A small audio-text matching model, trained from scratch: 8.45M parameters, 9400 steps.
Rows from block 5 of the audio encoder, named by matrix and row number. Rows with one number belong to one neuron. Each number is 500 + 50 x the weight over its row's rms, rounded and kept within 0 to 999. All counts start at 0. Numbers have three digits each. After the name is the row's rms in percent of the matrix's.
# fc1: MLP up (encoder.blocks.5.mlp.fc1.weight, 768x192), inputs 0-95
# fc2: MLP down (encoder.blocks.5.mlp.fc2.weight, 192x768, transposed), outputs 0-95
fc1.46 094:538364541398477466466496558411585454507526487493536545453578495562531440381495413423474520434531512488532518370532443458469449516491461518513520493543373470535517529465479466491443467485548590513549521555377493448563536390457476557463462488467588440431553585511467484462520528556506529470
fc1.47 102:510505559605518462476499506417502507600402503517516545571549448555469515541531504424485605535530554432578502538556490518548590487497490545480544511579474517540533447517555420494495548453490540335522492496529431469463431571549434418536386510471389503416538428464455507501431468532516546501
fc1.48 102:339529520562541590494555597514489613559498480537474555423534594583423541468449512456523483459542470457595496425495523466541561427473472466544465534447515526451476496540512435478488529485580516591543513485444391473473441512504552513433490441459474437610525497389525490572406561509563488438
fc1.49 137:526496481567538476587499521421548552567498561553406486411601553506503505554516436442539479476592569495409395553510518517503524491592496522489532392491450459440514537532486542482477457353478533591450451574461587468536575466475522543428483469461517471492543565486494512540562471578546492475
fc1.50 096:554448487578380425503433508531523451519438438450525513521527443545459423397474548563516485469468561521518413484495586564597469537463516523425530530529605426560537500522569509483496650483488487367540472461523384509513552466481393544501498447524446568452467438530505534496463476427513456465
fc1.51 096:430521551541462381465561491466529453504426557491564552514583438561482412496479482463488448538392544422606498568477437451452418535502554468460520451511516574497466556506570584535541540444508503406470520504567508465538461524603533493504395458483484501488501514551505439621511541449499521516
fc1.52 106:519496498484509470521479514454450539585472428478486511472535509438568476556481518499466560551526558394463490460501498532537515404550508455533487547525505476607506509437510519527392497490560551604426523527509534594394488505397488468495537480448503409603449493462522493447489472451469535396
fc1.53 098:556486502491469567500469467498485587458571508532510461560525538495511617498497588423556519466532536506557507546488495532644423482587436441484538517534459516462528573483437545481523495488499532460433434598563492520586591498499499465451475485504534538417602374467555426484425490472482463534
fc1.54 104:431536486507473482559552618395489473523548562464614467493446432542463467474502452454534480519446476535578533436485629563422534506436412521471502423573520486484525469495496502513468400561526545557421471507538451439483499428513467512384502440528489565527424505491520547444573432430501417630
fc1.55 112:405513526491606477454554456485545465549558477531502464506506451571457522503532402453460521541485437421474411420355533601638513485487455605518477528490467531543544528452498463412459485559425452583446521505536623589486518503405415504535623527491518549484518507495536532522440466631489488506
fc1.56 095:449613529530593494552493450558468505534534518483516412601488542478617544505448481508564515442458425483624363578465575435539467521469395500499601594525511439469605534478526414408477498446442425494487475537504476485489499514511539507519480467529524456556582537519435485532539432506546513489
fc1.57 096:480504416506499496470407549529474469583491482561568600486423540498542568442572445563442479518483500482508478460449498458495479620494546439473438623463576468493419501605458560473458480529626587542526511483582501504465553471553522449550480463542481531453496464505452434519457529547419483460
fc1.58 098:540496492542497462522538547548519402554573484510488458472493508549511483486485443542477500597447496499511396446502425552511520469518465503433506491539457529485589497486584568477485505498458521556466425507509520496468474599503386453516486520510435509499417621458542484517529516523467511535
fc1.59 098:513567519386456380516490439457570497507538599504535554563590419451475520454427541604595550538459520451548404471479480438555420544461470635469538464506484468504590526493574533513561483478497541502489471496581476515482530492517426568456477497516496526558463496537525459495412513513518484467
fc1.60 097:408498516502505536419526494490512418468456437457505470534501445453586491562500533511512553550495383440468505478533470596518468534452513461464486415535555423453432549541474548464430446436443442498443410463615523528502526485535451435547528496426516500513587475534522516537582416451470556429
fc1.61 094:430516502460439517509507538519463504457515499523495513494506519508520543484458468496498522500566541524550543576478498538507426415557369474558437566548528563420473368626491489481506464567451531590444492542578520513570505488571506502450426449445467524489476460492418494522495542492455455484
fc1.62 098:376531432627515502516451403546499501486536533477498461469470566459466527498559521466442446548596518464610534514438494468478526468538476509499416481496568500511479382392459494479527516511533516490502422489599472420549453464444503556527472525456455494464411584573489517449489418499485472466
fc1.63 096:441477551503568517465433457393450454530486500442471462479444484482383423452512449466452425463453567439522546498473514568487456528477497422394442504462408539505577500424581500500495419458467493559420467581556427502464541411529551590581489559526535486441475541570485470518488445523518476556
fc1.64 089:541525541458496466453425487510451504541500466491500548549539458459469562446466490553517499553381532464612446527512529506533453480462458497548518468549580571446486494489496505452547476415565525487461398430550611490437522479496440480488410493563478540496538472529509490563429511507532560538
fc1.65 109:472488425426472562521444447472517435513496495547457476543507541509555562425420454503516509443455489545499486621382530459565495489439450569479493437461382597444584529472480506376511402450497476548557503510575504521478551467528490560579474494544515450593593524532521554503438604484417460555
fc1.66 107:550501526527489426478512458506509473482549505519516501484424422463441443574579534448547496516476541495528451488547516473555483519512503507466512516489629465504518544367490459529504450413533494467442434483628408577506498492512477478520449513481475509427494478574475533493433527574505604624
fc1.67 100:340516502495544478487538541459518422462488523480536484558481481498527483482469361513487496487428438517456455567516545524616468436471565501448534476548459463405528541426424471478460506548400506555583471457498495579468471486509551562512455474512482484472506523487565434463479514600486530479
fc1.68 119:487502472473536541614474430510481537465469432500468493556635482434541501459469473467513548398526495549460373488490521549580414561470456610488557429519465496584630571555517438468546483492440558530533479514537516560446544461522549480560494452468571416496533425474477451485489459467473498483
fc1.69 103:512483531522459552459467571554548433562597451486540394532477445479558404486494447456413508493534502534398487441502523534437547516510538494504490489545432429540510496582505516482483452542520486501515371445462464552449583492502526432576469511534454521488518498468442495592485435436554495440
fc1.70 122:505541525527460432547482475456479494415571519526583489552446493458491542502414542532468501498455452536484567564450473476456496531483433509591482477492531567478475474551512557501440536480446515535562413516525477590520473440525478576427609543425470415508525517445555523534552398585493561427
fc1.71 096:419483420465591399525504419440584499558494490544542489468472469483577454439442445559462490561386520429528476506491463441544484511492548507544511562545496494366475512466467465496484520471500424468520505470501547509543578576539536503532450482521489489513553592492551423447486494515514516581
fc1.72 100:508461428495438505585421499483514452476565468494538438479599508511584484547444489544575526428463504485491514461470450543403409523507544417420442614502497483496430496627560500590471394497431536458463425460485540534461552531536516500632486481520390530439501523499419471560457470561517565561
fc1.73 100:552592531491512437465459551486535470462485434578626446421420485463509517438576439484419531437506473474429531487521579446500491543471501458500529459620501451553597469488561534584507553416475493455604540519534525498524494524569538455568533516454459499487539502565556513557504543539536502469
fc1.74 095:490459569527547505519456476451487477475542506518541620522534497493470490519540618448479507489491611524491586486567555441561526442499476550517545519549517453396540455506475481477567560468463501396598557476594468482531505573500519527507556441442441556570486458514464476447455551491564442459
fc1.75 107:500464556469452451505489568487448535532422514619512529503468435555439499484387527512474604566510497462405514544479538455610427515446505508481501430473497507562601476507438388476545422462477320526501472483492506549488620465568398551540429563519439563621519449401508484453473508491465473536
fc1.76 094:574489418468534496490484446554478447503516444537641542500543485430547513504415474495471512445613427455448442448431551559505466493466444587475519437597488513531552495464537474393428473510485606541460503475516532537431597477464460487529567458551504452569608531495439449562511464496483517434
fc1.77 107:494406494469521504539436482477560525451537599494465468479556501487553590493510474456585483477556440470424503549452476489510631494506475554489443525401495487468528566530435619452512465529383409514437497533467532522578575489495506600496560413607530497496500476499432503498444450495562485436
fc1.78 098:469527507440438473510497533562470491493463473521483551445582506488603468505502492503583449466519522576609452515404491527550561427511540482536400486445551445487484537485465482420579487483501563611431609468563473512586452434473598646512434511487572426575590538596430497457429581484461447484
fc1.79 097:479557452506451478566471483518501514577536472505573577498486568468470478458592559496445475457520469497573600488564437437459610504539488521517519579468461595502513548509440490533568632454523438440574516517422534487612388588546527452507526605571431543552505555627490460438511499445474410429
fc1.80 097:539579516439491436510480602544556535473400454595492499497473451471518528439399589523543601507523602576473562489599515524538464435430529572512491425470455518540488480430466466525458577500519390396536479501488433494481572475552497477436461464549529499627442503467537475509442525542595507444
fc1.81 099:438455471526434458533501519535465488484417571508533439458485546520449521464513455476483563466562417471592500544519527549496501443502495480558415547434441545504544407434472472579494453524500496528439434482543458503471545503453533567476446508500530517559463501524559527434508314443497435362
fc1.82 095:504415528507554492510424582483430549506399519475485578498474471505448523619512456415490471521440515471436433585458549518573490457501479537660509492468596496492496477463469487479567560458486478488432575452508488505502564451462475656579353451508475534493531517448500446496490523434453469541
fc1.83 108:470474548457514449569519475489547477449589494517500445480427425457573500490546497495454461443421514473503509516467519596553524524522477399441513511523516361504564567502557451527561488368557553573454463431419449497386507500513584527537497493532516599567480472486542526575461548533501556595
fc1.84 105:466532487460468503562512598543564446480499519515520452467487475487484423450414541530534522477504446520485472522505556587492440407455523519451467475466465431465510451465502525417485525577525586549498456522659476577451526459486503572501504533461469486564443479619461599492492468403440486451
fc1.85 098:527468617462464485480556578501532506570505580520458518480420466505543501443422490552474574518544491500495593521536451539557407406471404537484531562515403538534476509620466513514507478441594494490449445551511481520477571518487442438467493506504524498435471490477527453498562464598451532531
fc1.86 098:511478577525451495433522560475336502635586460489489494497543500482481466539441513425528498423578485513498560534612427487394463463443452529477439470475492425560488554518539511495454538497535521564437511486500544507463492469480437501504517471428455575504490493516415521505533446430560480488
fc1.87 097:444517535504569544511510444500542517492575490578489580541523498464476499557441561349458568601433485567442431511458447535452467534540551554576506523526425606489414570539518440546499394488550577546505467533453421467518545523502460507582449531453471477464453413498499595601522399423533507527
fc1.88 099:499462555543473571564509539499478490542553536546462487509536587505535571506493506551491485479517578502440494548517461525516535527467398478496468500513431472459466494614517524523488544471460582557475351526451366423558515438537553573449552531443447495481400436478556557517638486545496531503
fc1.89 089:440552577551422428492512441528505464399501474525461545562543470483524498526491511497532451455481505462523429553551509450472354623581516554425486514534515508574481556481491540460441490506424491435442494541568445523426508436501509529545472500444440526446479453572493448589531460506540436438
fc1.90 093:505568460498602511538535386615476483539499473536510542500498490512579558433474509526542418452556597475474512536432475453514407547488500518526548544495525486561585541532481473518469446500460478488434540542547548546565481547520572482534425485480564464532491429613512494482488410470522510515
fc1.91 106:512462514486530455499472578462478470559530516579559487487462576420515484378541458426523580473455561397457468479490458483470512526536481489514552541450440418543597544442472508548555472480501485575505481534467445512487567531491534507545471448571381471570525537484546425495418515476538477607
fc1.92 094:551445508522555532438451525534449537471461546534569502423596449517526579529507510533498448501591412637567508513502526464533499473469498407525582418504504516381517527470475513491490510533508398382532439371537475422503530529487481579456538492534458431507534563522493465453598493485620491487
fc1.93 107:531450405513493432475560446500474439544465489512515538450526458430446527507455544490466531446491459472457566484520474547546605604577477464471567472490485478555495449435452472471517508537533560526543598491575487479551467547463499516520523553593598462571523549456477484354458537431502481447
fc1.94 105:411507453494545528513537387560436532530513603503498575474519520587555572524428519447389529532429446514468468523477508546424541596578592521537569503449549541506443457409579480543515444508463528552545510528457435516511562508392431515541478508513511536520570475561546554560456497427521556506
fc1.95 086:535467536474408459495533480520513524534482528423453493515539473518517475478436439492556587526536390549545422431529469536571443429538482409484374414551491465505498470474524449444525410388499562482467538564493509575508512468539453524493555462568464481497444490471542495490456471381394496541
fc1.96 106:509480537451509470542512534481456479477547465491491466507449471448502489388514613487482487499468479511407415545531443574518571459483482523517483535428505502590542449506517420528567512517450536546446545387499414452451545459417575505524424438492461618447464598563438504498521429526490494594
fc1.97 100:506537501531483347486412611420549489481495463513483423467491462422509460629522501436524508552427497452468547550515444473557522547500557569513528532501530485568389565541612512477494556518429498386512507472565444466514539509527562461521443454479493548482454435554506523507454585510582590600
fc1.98 091:540510520472420514568576527538408526517515604497468449546620525534391456534479422455469426445547529555507559593476495502498522449581518510465531549476426463459487511483450592503558481572526579502503514543518453501501582555484506548370522466464629468556542557527493433527467465426478535439
fc1.99 107:468442437452489414489506553503513510367496445457514498462543467454512569506601602539427462487470641563493514514479515491528426612464428608609466496486481546498516500502448505548448545407455490460502417399562420557562498496535526566487566563462392475498504525469580574516537559502497531507
fc1.100 100:471572511499586396487491489499548510451569562407421438532472479462506604505549494594571532475434529533550495431484434437574504617475562488480536557509592567513481577653476462494571549517480511449505468597501561445482382529571535510487419461535455514479468499480558504407478518482467495537
fc1.101 101:446529568455535577549520551552452520393503422490549533528514553507400465584560465599551510471497471447442577468524510497510387431528476400444548525479428466536469594618460493431434475515545484434504440556472463585470570549476466549500537526492490450532493507412470476521487501450488536467
fc1.102 104:433515569364472459482513541578465423509502544504625501545516487604490485486508458560510479461553532559491579502543462486521459521521497464513422441545533413457506552451518538477473518476430510475520438561533613469507559578566431542445529511477461457585516574546445479526453502399497503455
fc1.103 097:485454592502578451429493543425530527478478514573593477523534562514511475528437543486503517494515462516422537563527439522373547527550393483491503521474353565611569572438503487464540539465523461515531587501411478424600449509521536472526428404538373526534537635526565525480413521453471476512
fc1.104 112:502469541571479561520506535497534420455641526540524500604591451516488482588491563504449508598468542546460443451481440511578454622540454495423488445537424483533544483505425519483480446572581490511522526476544453492520576465491454512533490513482429531460538412467435498442594467523502473543
fc1.105 090:552562512535540538556551425514440533480501546535555461484499519402445570466469470500488504497561577437478554521487484467577613495469479573500436514478542495618495454490416525533468484641573516516512436469469530522472465477457408648510556475561463491527540485416521485481503454610475378498
fc1.106 107:491465561533502566461530426529434506463536546516510471528555547505432464448581479466525459495390477617458523561434560511454455497495582630515535405493514530426480562539429439500549451597537478543522605559564506556525503619470402496505517446451483453520455399524522544595516516431507396483
fc1.107 089:447477444478500564540607511534574446490537445592596480525519483520512489519524533544550541510502462588477496476548517509635590552449455495473523458562428488544480531527521459531417480519500555533463458480586497528479596548559501511487412568584537497563596426501413523417492449436484386396
fc1.108 106:434410489546495527498563494545509541503547547476576580497552524530502546509464514523471515439448536510456514519465508519437498578445598560586501384503472435500527513454581529496543460493529565490502522497616384505501594508511438534509455479482522520487546344447547511537500471460426508428
fc1.109 095:490488432541560497621583522512403552468532554465499415509499440504461511501513464520459553543542502541529514531486524568585441465513491496499472427503573443473499524414545435550472504519531493456472473569586482518529499476558513463407507528599510532431544517429556500499476410419388436495
fc1.110 100:527486475453510600525502513452608432458461531516530466475455439472496418431573614487393449516531593455445580468415508423435511464467417536500451491427435508511490551487448608584496488472497441515529400423582546481493445433561488477532503439567487500516440508495465481498516516493515541403
fc1.111 112:491520545471523471515433459539565531503612453454472543553452509516478513526563576447573498566526452547556386583530493564511480495477564528532483492618494514536528446561441462480465484546541559509561484427404502582536574502427533426548500435478475430388513500516516529574567499458477483495
fc1.112 105:422433553457470596499414484459480421503510620503538538557465612508576586451447440575527513484428530477555449460489461492539497416494533434563449429611455431435517415452466503522401527502513523507518462499567579487467409505499489444548457446499439501442505569376454473531531469512587503540
fc1.113 097:444455529545520475550527411544461417549432433511511437542504562496616459538421444583430515445569475561586461441548464591521494507462517451433478512612511470535563560525630504470461496466506549521469494447570532428505631509571427506543442434447535472473550505550534503569539470636507542493
fc2.46 098:466461432595502501505467380412440515515421531597489490555512525435516507403507529493534522544409544483538493638482481540512434515548519523446478521455488513497477506469542554471509502419477429636524421421508486472484445461531565397533480567610498538483514560521510402536577471583442455506
fc2.47 097:487526575474556380486580531518497616495533502406560499395527540429478439526463515476554425449495484491441610525496533533557467479507546534591533432378514491439521469549493531483454447557523519529535451470460460495625548441476499495473449479463493483548449470515578493516532545450477509461
fc2.48 104:523557541504595477459467515429578496482618528541461455522471506544488603503600565527527431533448481483441481518537492480482512547451479511523469499482419443463499395584482521563540425534424486454572469460542515638510522522519422587543496575461449482551464537457551479558488499622544498483
fc2.49 104:543485484524454466516452469409534547467513524501488527464556515493575475472456508418502566507449485561477562610442394501544425556601474469513485443501501506393541506632462545432520410525521578561511494513531436497524428394530550434558506539570448546564520533490523415472556554579380466546
fc2.50 100:490537597570465517452520490445484527495493451496527532523493501421598398481468437497529512462491499476483535579529574556557513557512501526594513461493508530409506444538488476486534422457476543553473498513519460460487445500568474462600518473618502485506548498430515478522590488527491504460
fc2.51 105:528478526555542464483510467464503603475542482524505516487414468517577508497443496464554527443480454482426533562474544523574437419449492489508490539487531448428529412567564489453501380526558613497479461503537537470497430529504429419532542496578516576550517513525534466539561546440488509506
fc2.52 102:487562475553557487396426437410467501409532528530549456551493528521491521447477523493496569534534508518506479593489425457434465508531493449525510507482444533511434487557531481480483509556509449504625440442534475451483381441571519419563525512579525532439488597627507369551531518466500464500
fc2.53 093:479429452536493407509511435461489481456461468438543576440521559410563446503529478414519612539427482390489548521497452446448507529538468548517482530432497467414497500580418526519547461459529472492522446473578536459565498504533496415550592480579561506596526548532480485576524492573435578507
fc2.54 094:401441339549601485569463543582470500512551517535487515535454471542463514596493462479543465477556491468446480485498522545478489444507454456471525606446577416539449396594434503519597513449505435497491461453521416455576510530512526390505600531530552509427571530460467407553512462586556564480
fc2.55 104:535564515565591500512518528437424456457420501523565452484554499463583496540591530540434488484496508489492425570485462488573558474548454463449512544456532481590539599558465506536401489536502475593571555472466462541506604462528511415521491472527590566527544541586507428481577487440469520486
fc2.56 093:429475409495588487526478492447541499517501409443500519471598443468531450460490483412465563528489556456393584608476497564517483452549504454498457572440582553446495587527520505503537479478461509498592380478549426530552481481476503390591521469577493511553470552515527461570520535568461610502
fc2.57 091:534481484452534470474473452494490483462500437489436566505446453512533410537424476472552554429529410491502434490408567530485537468594532511510530471450555434506585436533487423504557412372449458471491483420572520414545498570502474363545544530541535458509456561516536526477535478468562555482
fc2.58 090:529484434508546456549572476498412401481430508541553534493444517443551395552495501475450561393495490512490475599463501505478490475472539621597428532404455454575554498633560473515526419521467519518565539538567511517452492518481534489519463491516555464521518504515534422520576401539411415515
fc2.59 108:499497468496537494498564520449496545468387472487521501480480473497593456525461537405531490453511459443504567621488518604518515484482481527508505499540515510410454590636484512515516427470471527492523514486591526463556422492469570448580578509563514438550541530471561380570602543487404520572
fc2.60 095:493479395474576489493477451463511547507427486465468444535457508463565460536500466487519488494473539436436498587455450567525500462577442634627485449482602455485606530550447452493505447551546512510502409531562474499519533551394506448508571481644517528487534549588486451492590427586471470581
fc2.61 100:466456499484577508421465468435541553395498537548538427587536525519515566530603541495610546513414434438430484464467446469506485449530543509557534506434608442476548393525434537496548443444534523467449499517522492542507506467599480521541533475488484537556427515443517346525475581649569508525
fc2.62 103:469525429422509465540446553553550544588450454481491590532484510506447485517456532508464601479584499419402410432481508470489559455578557376467517612412518464551517492518552458424529505477572426440571527430560460500499503552532593410458452498527487481494525496455545478492471528416556498469
fc2.63 090:551436470539555459524558396420523483494513417517582455496451523519555500515514449428484553501480407500500372641503455456552458525571496615486513525437521505548511531626463562514521393515511497526534460471499545516494459522513473397509567464585544486476535520528532405636581494503496449449
fc2.64 096:517472527568552487451492507410473518397530442416529483503517593427527515513498532457581578463497480474427554547463541513492518466526531555507542441455548336474528529544516471527436437470490530498464451508563449500485408537521452427512570497505408523555412511506531395583588534644471488440
fc2.65 095:521514475414602463522589505515462525612417475538570507499495473523485500442542534531400565516484450456497446612466513429509532484534393517465507574455561463604528632566461493486599525465540421461527487637573578527431479523555504425505491494567473495459406514460531412500469443496448467443
fc2.66 110:557552463553547492557542404409505549540464443376476546595499481489533528486419426508515514430496500482511494559468545602534473465438567532592556478415553490493505459585499526515416472552578493497524453470525417400476477486496445457566528525622540553508418529458593484607568427499507541414
fc2.67 098:511453451496537503531554458369464527437514489523492448527509489478541566507551450545475448423438538479536438603456524549459589377620453485594505463428570493588573563509459491550421503463558403435476464517511437520450600500488496392561496458522516581526513520564495546565591460525467537502
fc2.68 111:481559368448527498522492525594553483557498501474502508489490502497542446428518538483449587517542508519562479617464547518537408549596536607484423437510494528495516529547507545475568474445435505551540437556531498526482395494506510465552498540579479472623513534490498409471564509619414518556
fc2.69 092:528449466578576398493450431444575491487450476556548465530444446431527489437420469503511586508559560389537481558515517440567499548523516559539548486454518423465551524536473528464506387512531585558505404514559470534494434444522514473510494518553572547570396480530567495539636509575480534470
fc2.70 122:588480440505541492538429522409511497482483415504520426490473536381498502515438575536533603356532557463514547580464454512446536540535481524582470449516545483567544406586531473521557429537582576546572446531509478516434456510415461480598527492465505508613460453507521433495532436477455404529
fc2.71 092:497554518476571530525478445446424519493544559557544542512464460477511592552492553581567503447415448522385465575438520496443499381499550492577530490486472461513471479532510541509515471464533585540579470561451474512457527571514490387574447523473445468464436490564532531538543528478472490514
fc2.72 085:457356557498510420457525528498492568414375429477465461494516488512520429487479424501498540518543463500573446539562522555581507497411562590499480455462500413463524514573534500503538404503463511478505522537521543479494449425478479439607548476537505493528517574482490461471579488543486484511
fc2.73 106:487467511450536477528451410492486578540503454439472510437473460513542469465425481551459518403464516495485506644531522532466444562567483548554544532483508534524578490511477493431545464569479603521618407521522423464519455537500474525538540442593553454529445481573532415500552451512436466600
fc2.74 102:519570418482526486489440497453565586501488504431441516511493451494449450516439443485545482432497414476439506533550534518524494504487467509496512570509486605459526474601529455508425453504470555520576429497575450528466480417520480463527459572540532459505476524491486484551592529487440561535
fc2.75 104:536517491476570494423457454450554481502471504475514538464486598516495539450514566495501617494426574488512565531415425457412465522586463482577535478473522411450509573538503446462561400612549449542535453489523472465451491526473479407464506485521461493523472443509455349541577530594459575426
fc2.76 092:483394541490562436470479494431533518425511515453446488549501502474627444529510538506547567468529540471470463616465429479560504553544539587557529490373506507506488612475480522521491397469431497526534384519510557449477508514458411454507507542515509533543445514560627488554501422554356553535
fc2.77 100:518557517506523439482529486543387549523501442498548534473442455548438508456421483487456568538445567469441474598529485471562427447592558492498633537529472572548476467591550450559471443556506534479590450459504526561515456478596450363494500517469535614523471565518563415547507527495494436481
fc2.78 097:479505524491610494439545499434527515538504489592401511535503490506495515529514500505485436500486423489398398565607538527482511419430475549441539519463498506468420410634429539575498452467445490482540439543529559526430460595560458408541625497549520515492462578519628382573429486600507501555
fc2.79 094:478506478415588481541429530540514544560593468487463545467418444469469587552396506464487535492521527431356428489473562460534500495502477406460535561454475514535520459495602498518540508480509517512626539571577472452518549592587590549470389503547568413442456484482522584543413501479535477525
fc2.80 107:538459518502570493481404455499506570436541439500537476537402540470503540493492582446535515453468417455460565568522368491565494548548475561485552526470477460472531520559485460493473467552524583521522531498519484557453554468491425480547464509407417499527514449552505467548579463532441511432
fc2.81 091:476500474510577479513502523566582541513480483591552530601467549559520502521431577439522538500544497499418486514454462464550541502547525465493619569478557390536459499554503486510547478511567554509502519476535444486500554541496484454461605501535484533430564548461626413493465513504523538471
fc2.82 101:507499474466523486545586452512458496433405481516513516470526429477581505499489505442452516450438549433576503510522510533549502489525517598479485531425591503470526481621510502455425423492499522540481471528543515462434446474562447434555546499503546501553388552577558447551581521585505448531
fc2.83 101:543434543512498497646566432461438482465435457557511520509455468496521415511454447546488512423445530483566512619490557537542499495538568480578603556401504483477555519540558447448559411523423523534574515498611458501504503469441488475584548472605551576527520542493477446524561457511448522507
fc2.84 106:499502464572525469388459503459554487522531500525519531580436521484554481511500416408517521457492475416462535520455421454518651469508529533517484547436549369490498489585515444533491440482499506528499457567527434468533470602470461392525519531464432580510413501527503393510507511578457515483
fc2.85 097:554456482456475469403525466446455461473407426496532494512562465501560473503530514527560541475487527384488507605469446540534564441503512597540425464482494405477580544580519489517501461478509492597529475498595480425514528471533505456574518537563560434634534474563471395554514521542428455484
fc2.86 098:499441440556589455446405473506546544439442540494536510548510446495546560424451499471552523536562577439431460530459450487519494540488566592494535495468558454566522556604485488503448419502511517489513416552572511449503413459478496387522497556570500539532520558500538417565634492546428472548
fc2.87 104:469514481498542473506448556520435583530457567529476472476559503497458387540548489541441519541563560514467538539478543498498539402529505531510514472462534427468560467545468471452498454401516494523551481484554432489542386545533434496452540439445448490566530589515415457539515513603423535575
fc2.88 095:524457398475439508513397476411583527439492439526451476472539547437610494519495517488524593474526558479558601603466509495520505525554583531463450485545501526408596489527468555446532435445541593494522478526601486525524388537513508385559573485513560479582513484539497308516561538503479523642
fc2.89 093:509484506432561434469529460496566557539495473403526494513468487404609435504540512513553523453489492434477533568554474502546501485464527607592498493476552472465499429489512568497545424449540521487519446458494487438513544477528416441627531540576479469538489597480516439569563538477480511496
fc2.90 099:493524499490534478551492466466533520537452400472523478472495423486520425387447492448486532515467480541507525615494527508491431461588475561533511538534536570413552470605494547523528492404463512566551428545523444471474506561553523437566632507653525449536509503516571379544507455543419496536
fc2.91 109:507520517440541582472402427465411487520504503590453484515432516517445489432435423557502478529425514512519451628502475452484482484456477474505540501508494475507479550478560453400527504500541407547636453507467452475494501459519575405558410535487468556501472517544573432504542473574462574451
fc2.92 096:402480450544537429518486379472494559467494519468548509466563542441569473485493526450525631504484463413455571571448490485519475491503508568454446545570603480489451554561537520517514427436468553483542369508527473500444458474455472360562551479584550513509448500535527388558522488556395559525
fc2.93 103:434455508567489388403432448541471504454498457508466440453506531466558524409502494521515592531570531478534400543568508465458482543452531510496530530450515488551474516443478441464510515505430400480535390540526463436489478414561502520554521512567489511526457540629508530545588480496446503545
fc2.94 095:458490527463547450513463476523385487525477421534473478391534492496543481559516506523443487492474592554508495585511489540507449457543575468523474518508542457573519477560483456451488355446479497505501499521551555523504431515510454388477477459404493485510470598481539478554559531527477484514
fc2.95 112:473480505521520473406464534497495471443540547520456535518553515452605441380452470476500528517482486475522400578519525574478553526453525588527508471432536426482518584592534530505519457444524466533468522482496564454455404582523473453522491530602479502441494646417459379525570542481509452503
fc2.96 102:547485545529553436528513443529435547387490434523435376481497475552591456532527438491412503525478513513579445543542443489515476514492617477459521614557456533427473555548523500474487366559526452565585539563556485570427479478498476465659524464497545522483462526501518496513483436533474495527
fc2.97 089:447471515489491465491469468541473563612524478489579605436468527508534403504473454512525550450527494520481535538462470404617413454517521529504538432513487533494529377609543537426451453415496523500554460548509446451528474472471476357547539490564513585506504585502590518556569450458457491462
fc2.98 103:428536390508609447576456519494543531512479464487455560524531434581458452526530498396552495452511450488350555565534494532478430468485510501512548554438607491449520475490463409516560474463481478510570403451609488529575457541502543476500561566584440506480492564452525392566539485601516500549
fc2.99 104:520459421468526519470420461494543571420502485477473574385461542382478458546460428561505571382525541428548532616501461469500517500515484496505466475534569416526494517520491520386491453492510587542505477558492531441530460512470438421576532428535519483571427509539507445477520506593481527482
fc2.100 095:412467541456423502499417471561464516520565504422523584461503541508484428475479424524570510452539513500509467553476518528547388432424542528462541393485529443448489483466595570500484498504456588578433480547420504381575517437536441468565447506540596537489587537513543607506502522470550446526
fc2.101 095:560443492556464382429526431477469568409394449566496531479460561596496458497498439438476582573452547433551519575506504417525483491443577578505553550511498514570464507527602523475459377506535562469484439416551491507486452511501487397560484610515529587513507557534470420571593558468451462592
fc2.102 095:550552480558594414447482502421526541465487486541474549492427513526641402527502533504526495523446440411415417616482560560505491451476465588497519627485520441463481471639538470535530445457522555490522453546530511523524477509551420501574490552511496527497478496472500410573574566554445452591
fc2.103 093:545448459379583497527514491563485487517579576573573542465407490476506484468490451563494522519496547520524502577421459460445490451503424378534516593511394461487412525502531520408523502549524396558629479541485481502510499454546551455554411530550548447475372455511546547414493493494490519552
fc2.104 110:511448483491503424487476420476572617448453441491500484478529550428556414508424462493465607512550527515531470541479449516547386525478493526574383471488566386545488516497516503479474449476532472471528449480567514479476444561569418359511587528547508504533580582535479478601507424549448564542
fc2.105 090:458406401528524462453479431484583544571466450460480547478565537490509495573462467371437653505532546505563484476560456498404467539544513517492507501443484493505450475494479514520556455503492414471477435460548399464580551466612492383523527448511584534493512485606576453599451462458468534484
fc2.106 112:426535484489553526426449475498463612518429555514507449493519559494573385540511492531424487538567511498511514562507558430440486447559535449504460490506528467466576533496471515496540404432453473472585447574524507471514393467504487417503560474407462471469464592481483450537533551566544520571
fc2.107 097:497499477563550420502367516578524503542432478525456493546478458495556448494455429418573580506514529446487453613386454470509511488501472564539532515416569433455544542512466516464494449543510549548569493528576507503524503534522463435500568503565473557501480521534605388575549466557488469511
fc2.108 109:470513437490531458517438460508494510525412442580505533458470497474531402503529475480464526546473498440543484496444537518462486489543505546541550480436636456483531489483501411423523399446448497563519499537532522464493398531444433372534513431454494539560416546487498493538544607539462493500
fc2.109 094:489498430526570498504507491543527421551430457421519518449426501534491436555438501419515532438497488416477454588459539473467584541554512459515573520438567403546562510552463502430536487504508466518462521456627447447492518558462497435494526500557529531486448594452540441538474436575473518446
fc2.110 105:508435514499538461465481481537527551554550518585570443513386396472555434483490398478507597461398469423587469558466558464555470510567528546499507454530524428496606451559543545533459504522418555517473462448464516483484481482504526423482487589486598586429511467588531455523588485470545411521
fc2.111 116:482523499484455470534403491475441492415442483534511404432538432526445431519489534640434523578547566536561594523481542578379557507524584546498491593457487490389520548570535488446493459467496510555604549538586427462529437518429418481513505454466514505524496569514457434436508529535433562492
fc2.112 112:473565491504490572493537398476490598448482452381557460463501510448492514555484476512554488519440524454443533563475543514457475449539493502535475430492530410609534520510494468538439442534422512511426507535571538506491438446519407455517515477530473606474482646510456465469570523472584480510
fc2.113 094:549483508479512529494462493433532538460399455520512498497530411484607418504528437425465466514433480418476514612436458511533550442512508639517448511532581427506538548513493474446492423486494532488449436529594482483484418492399526384511595482598519499564552516521515452564602489471475501536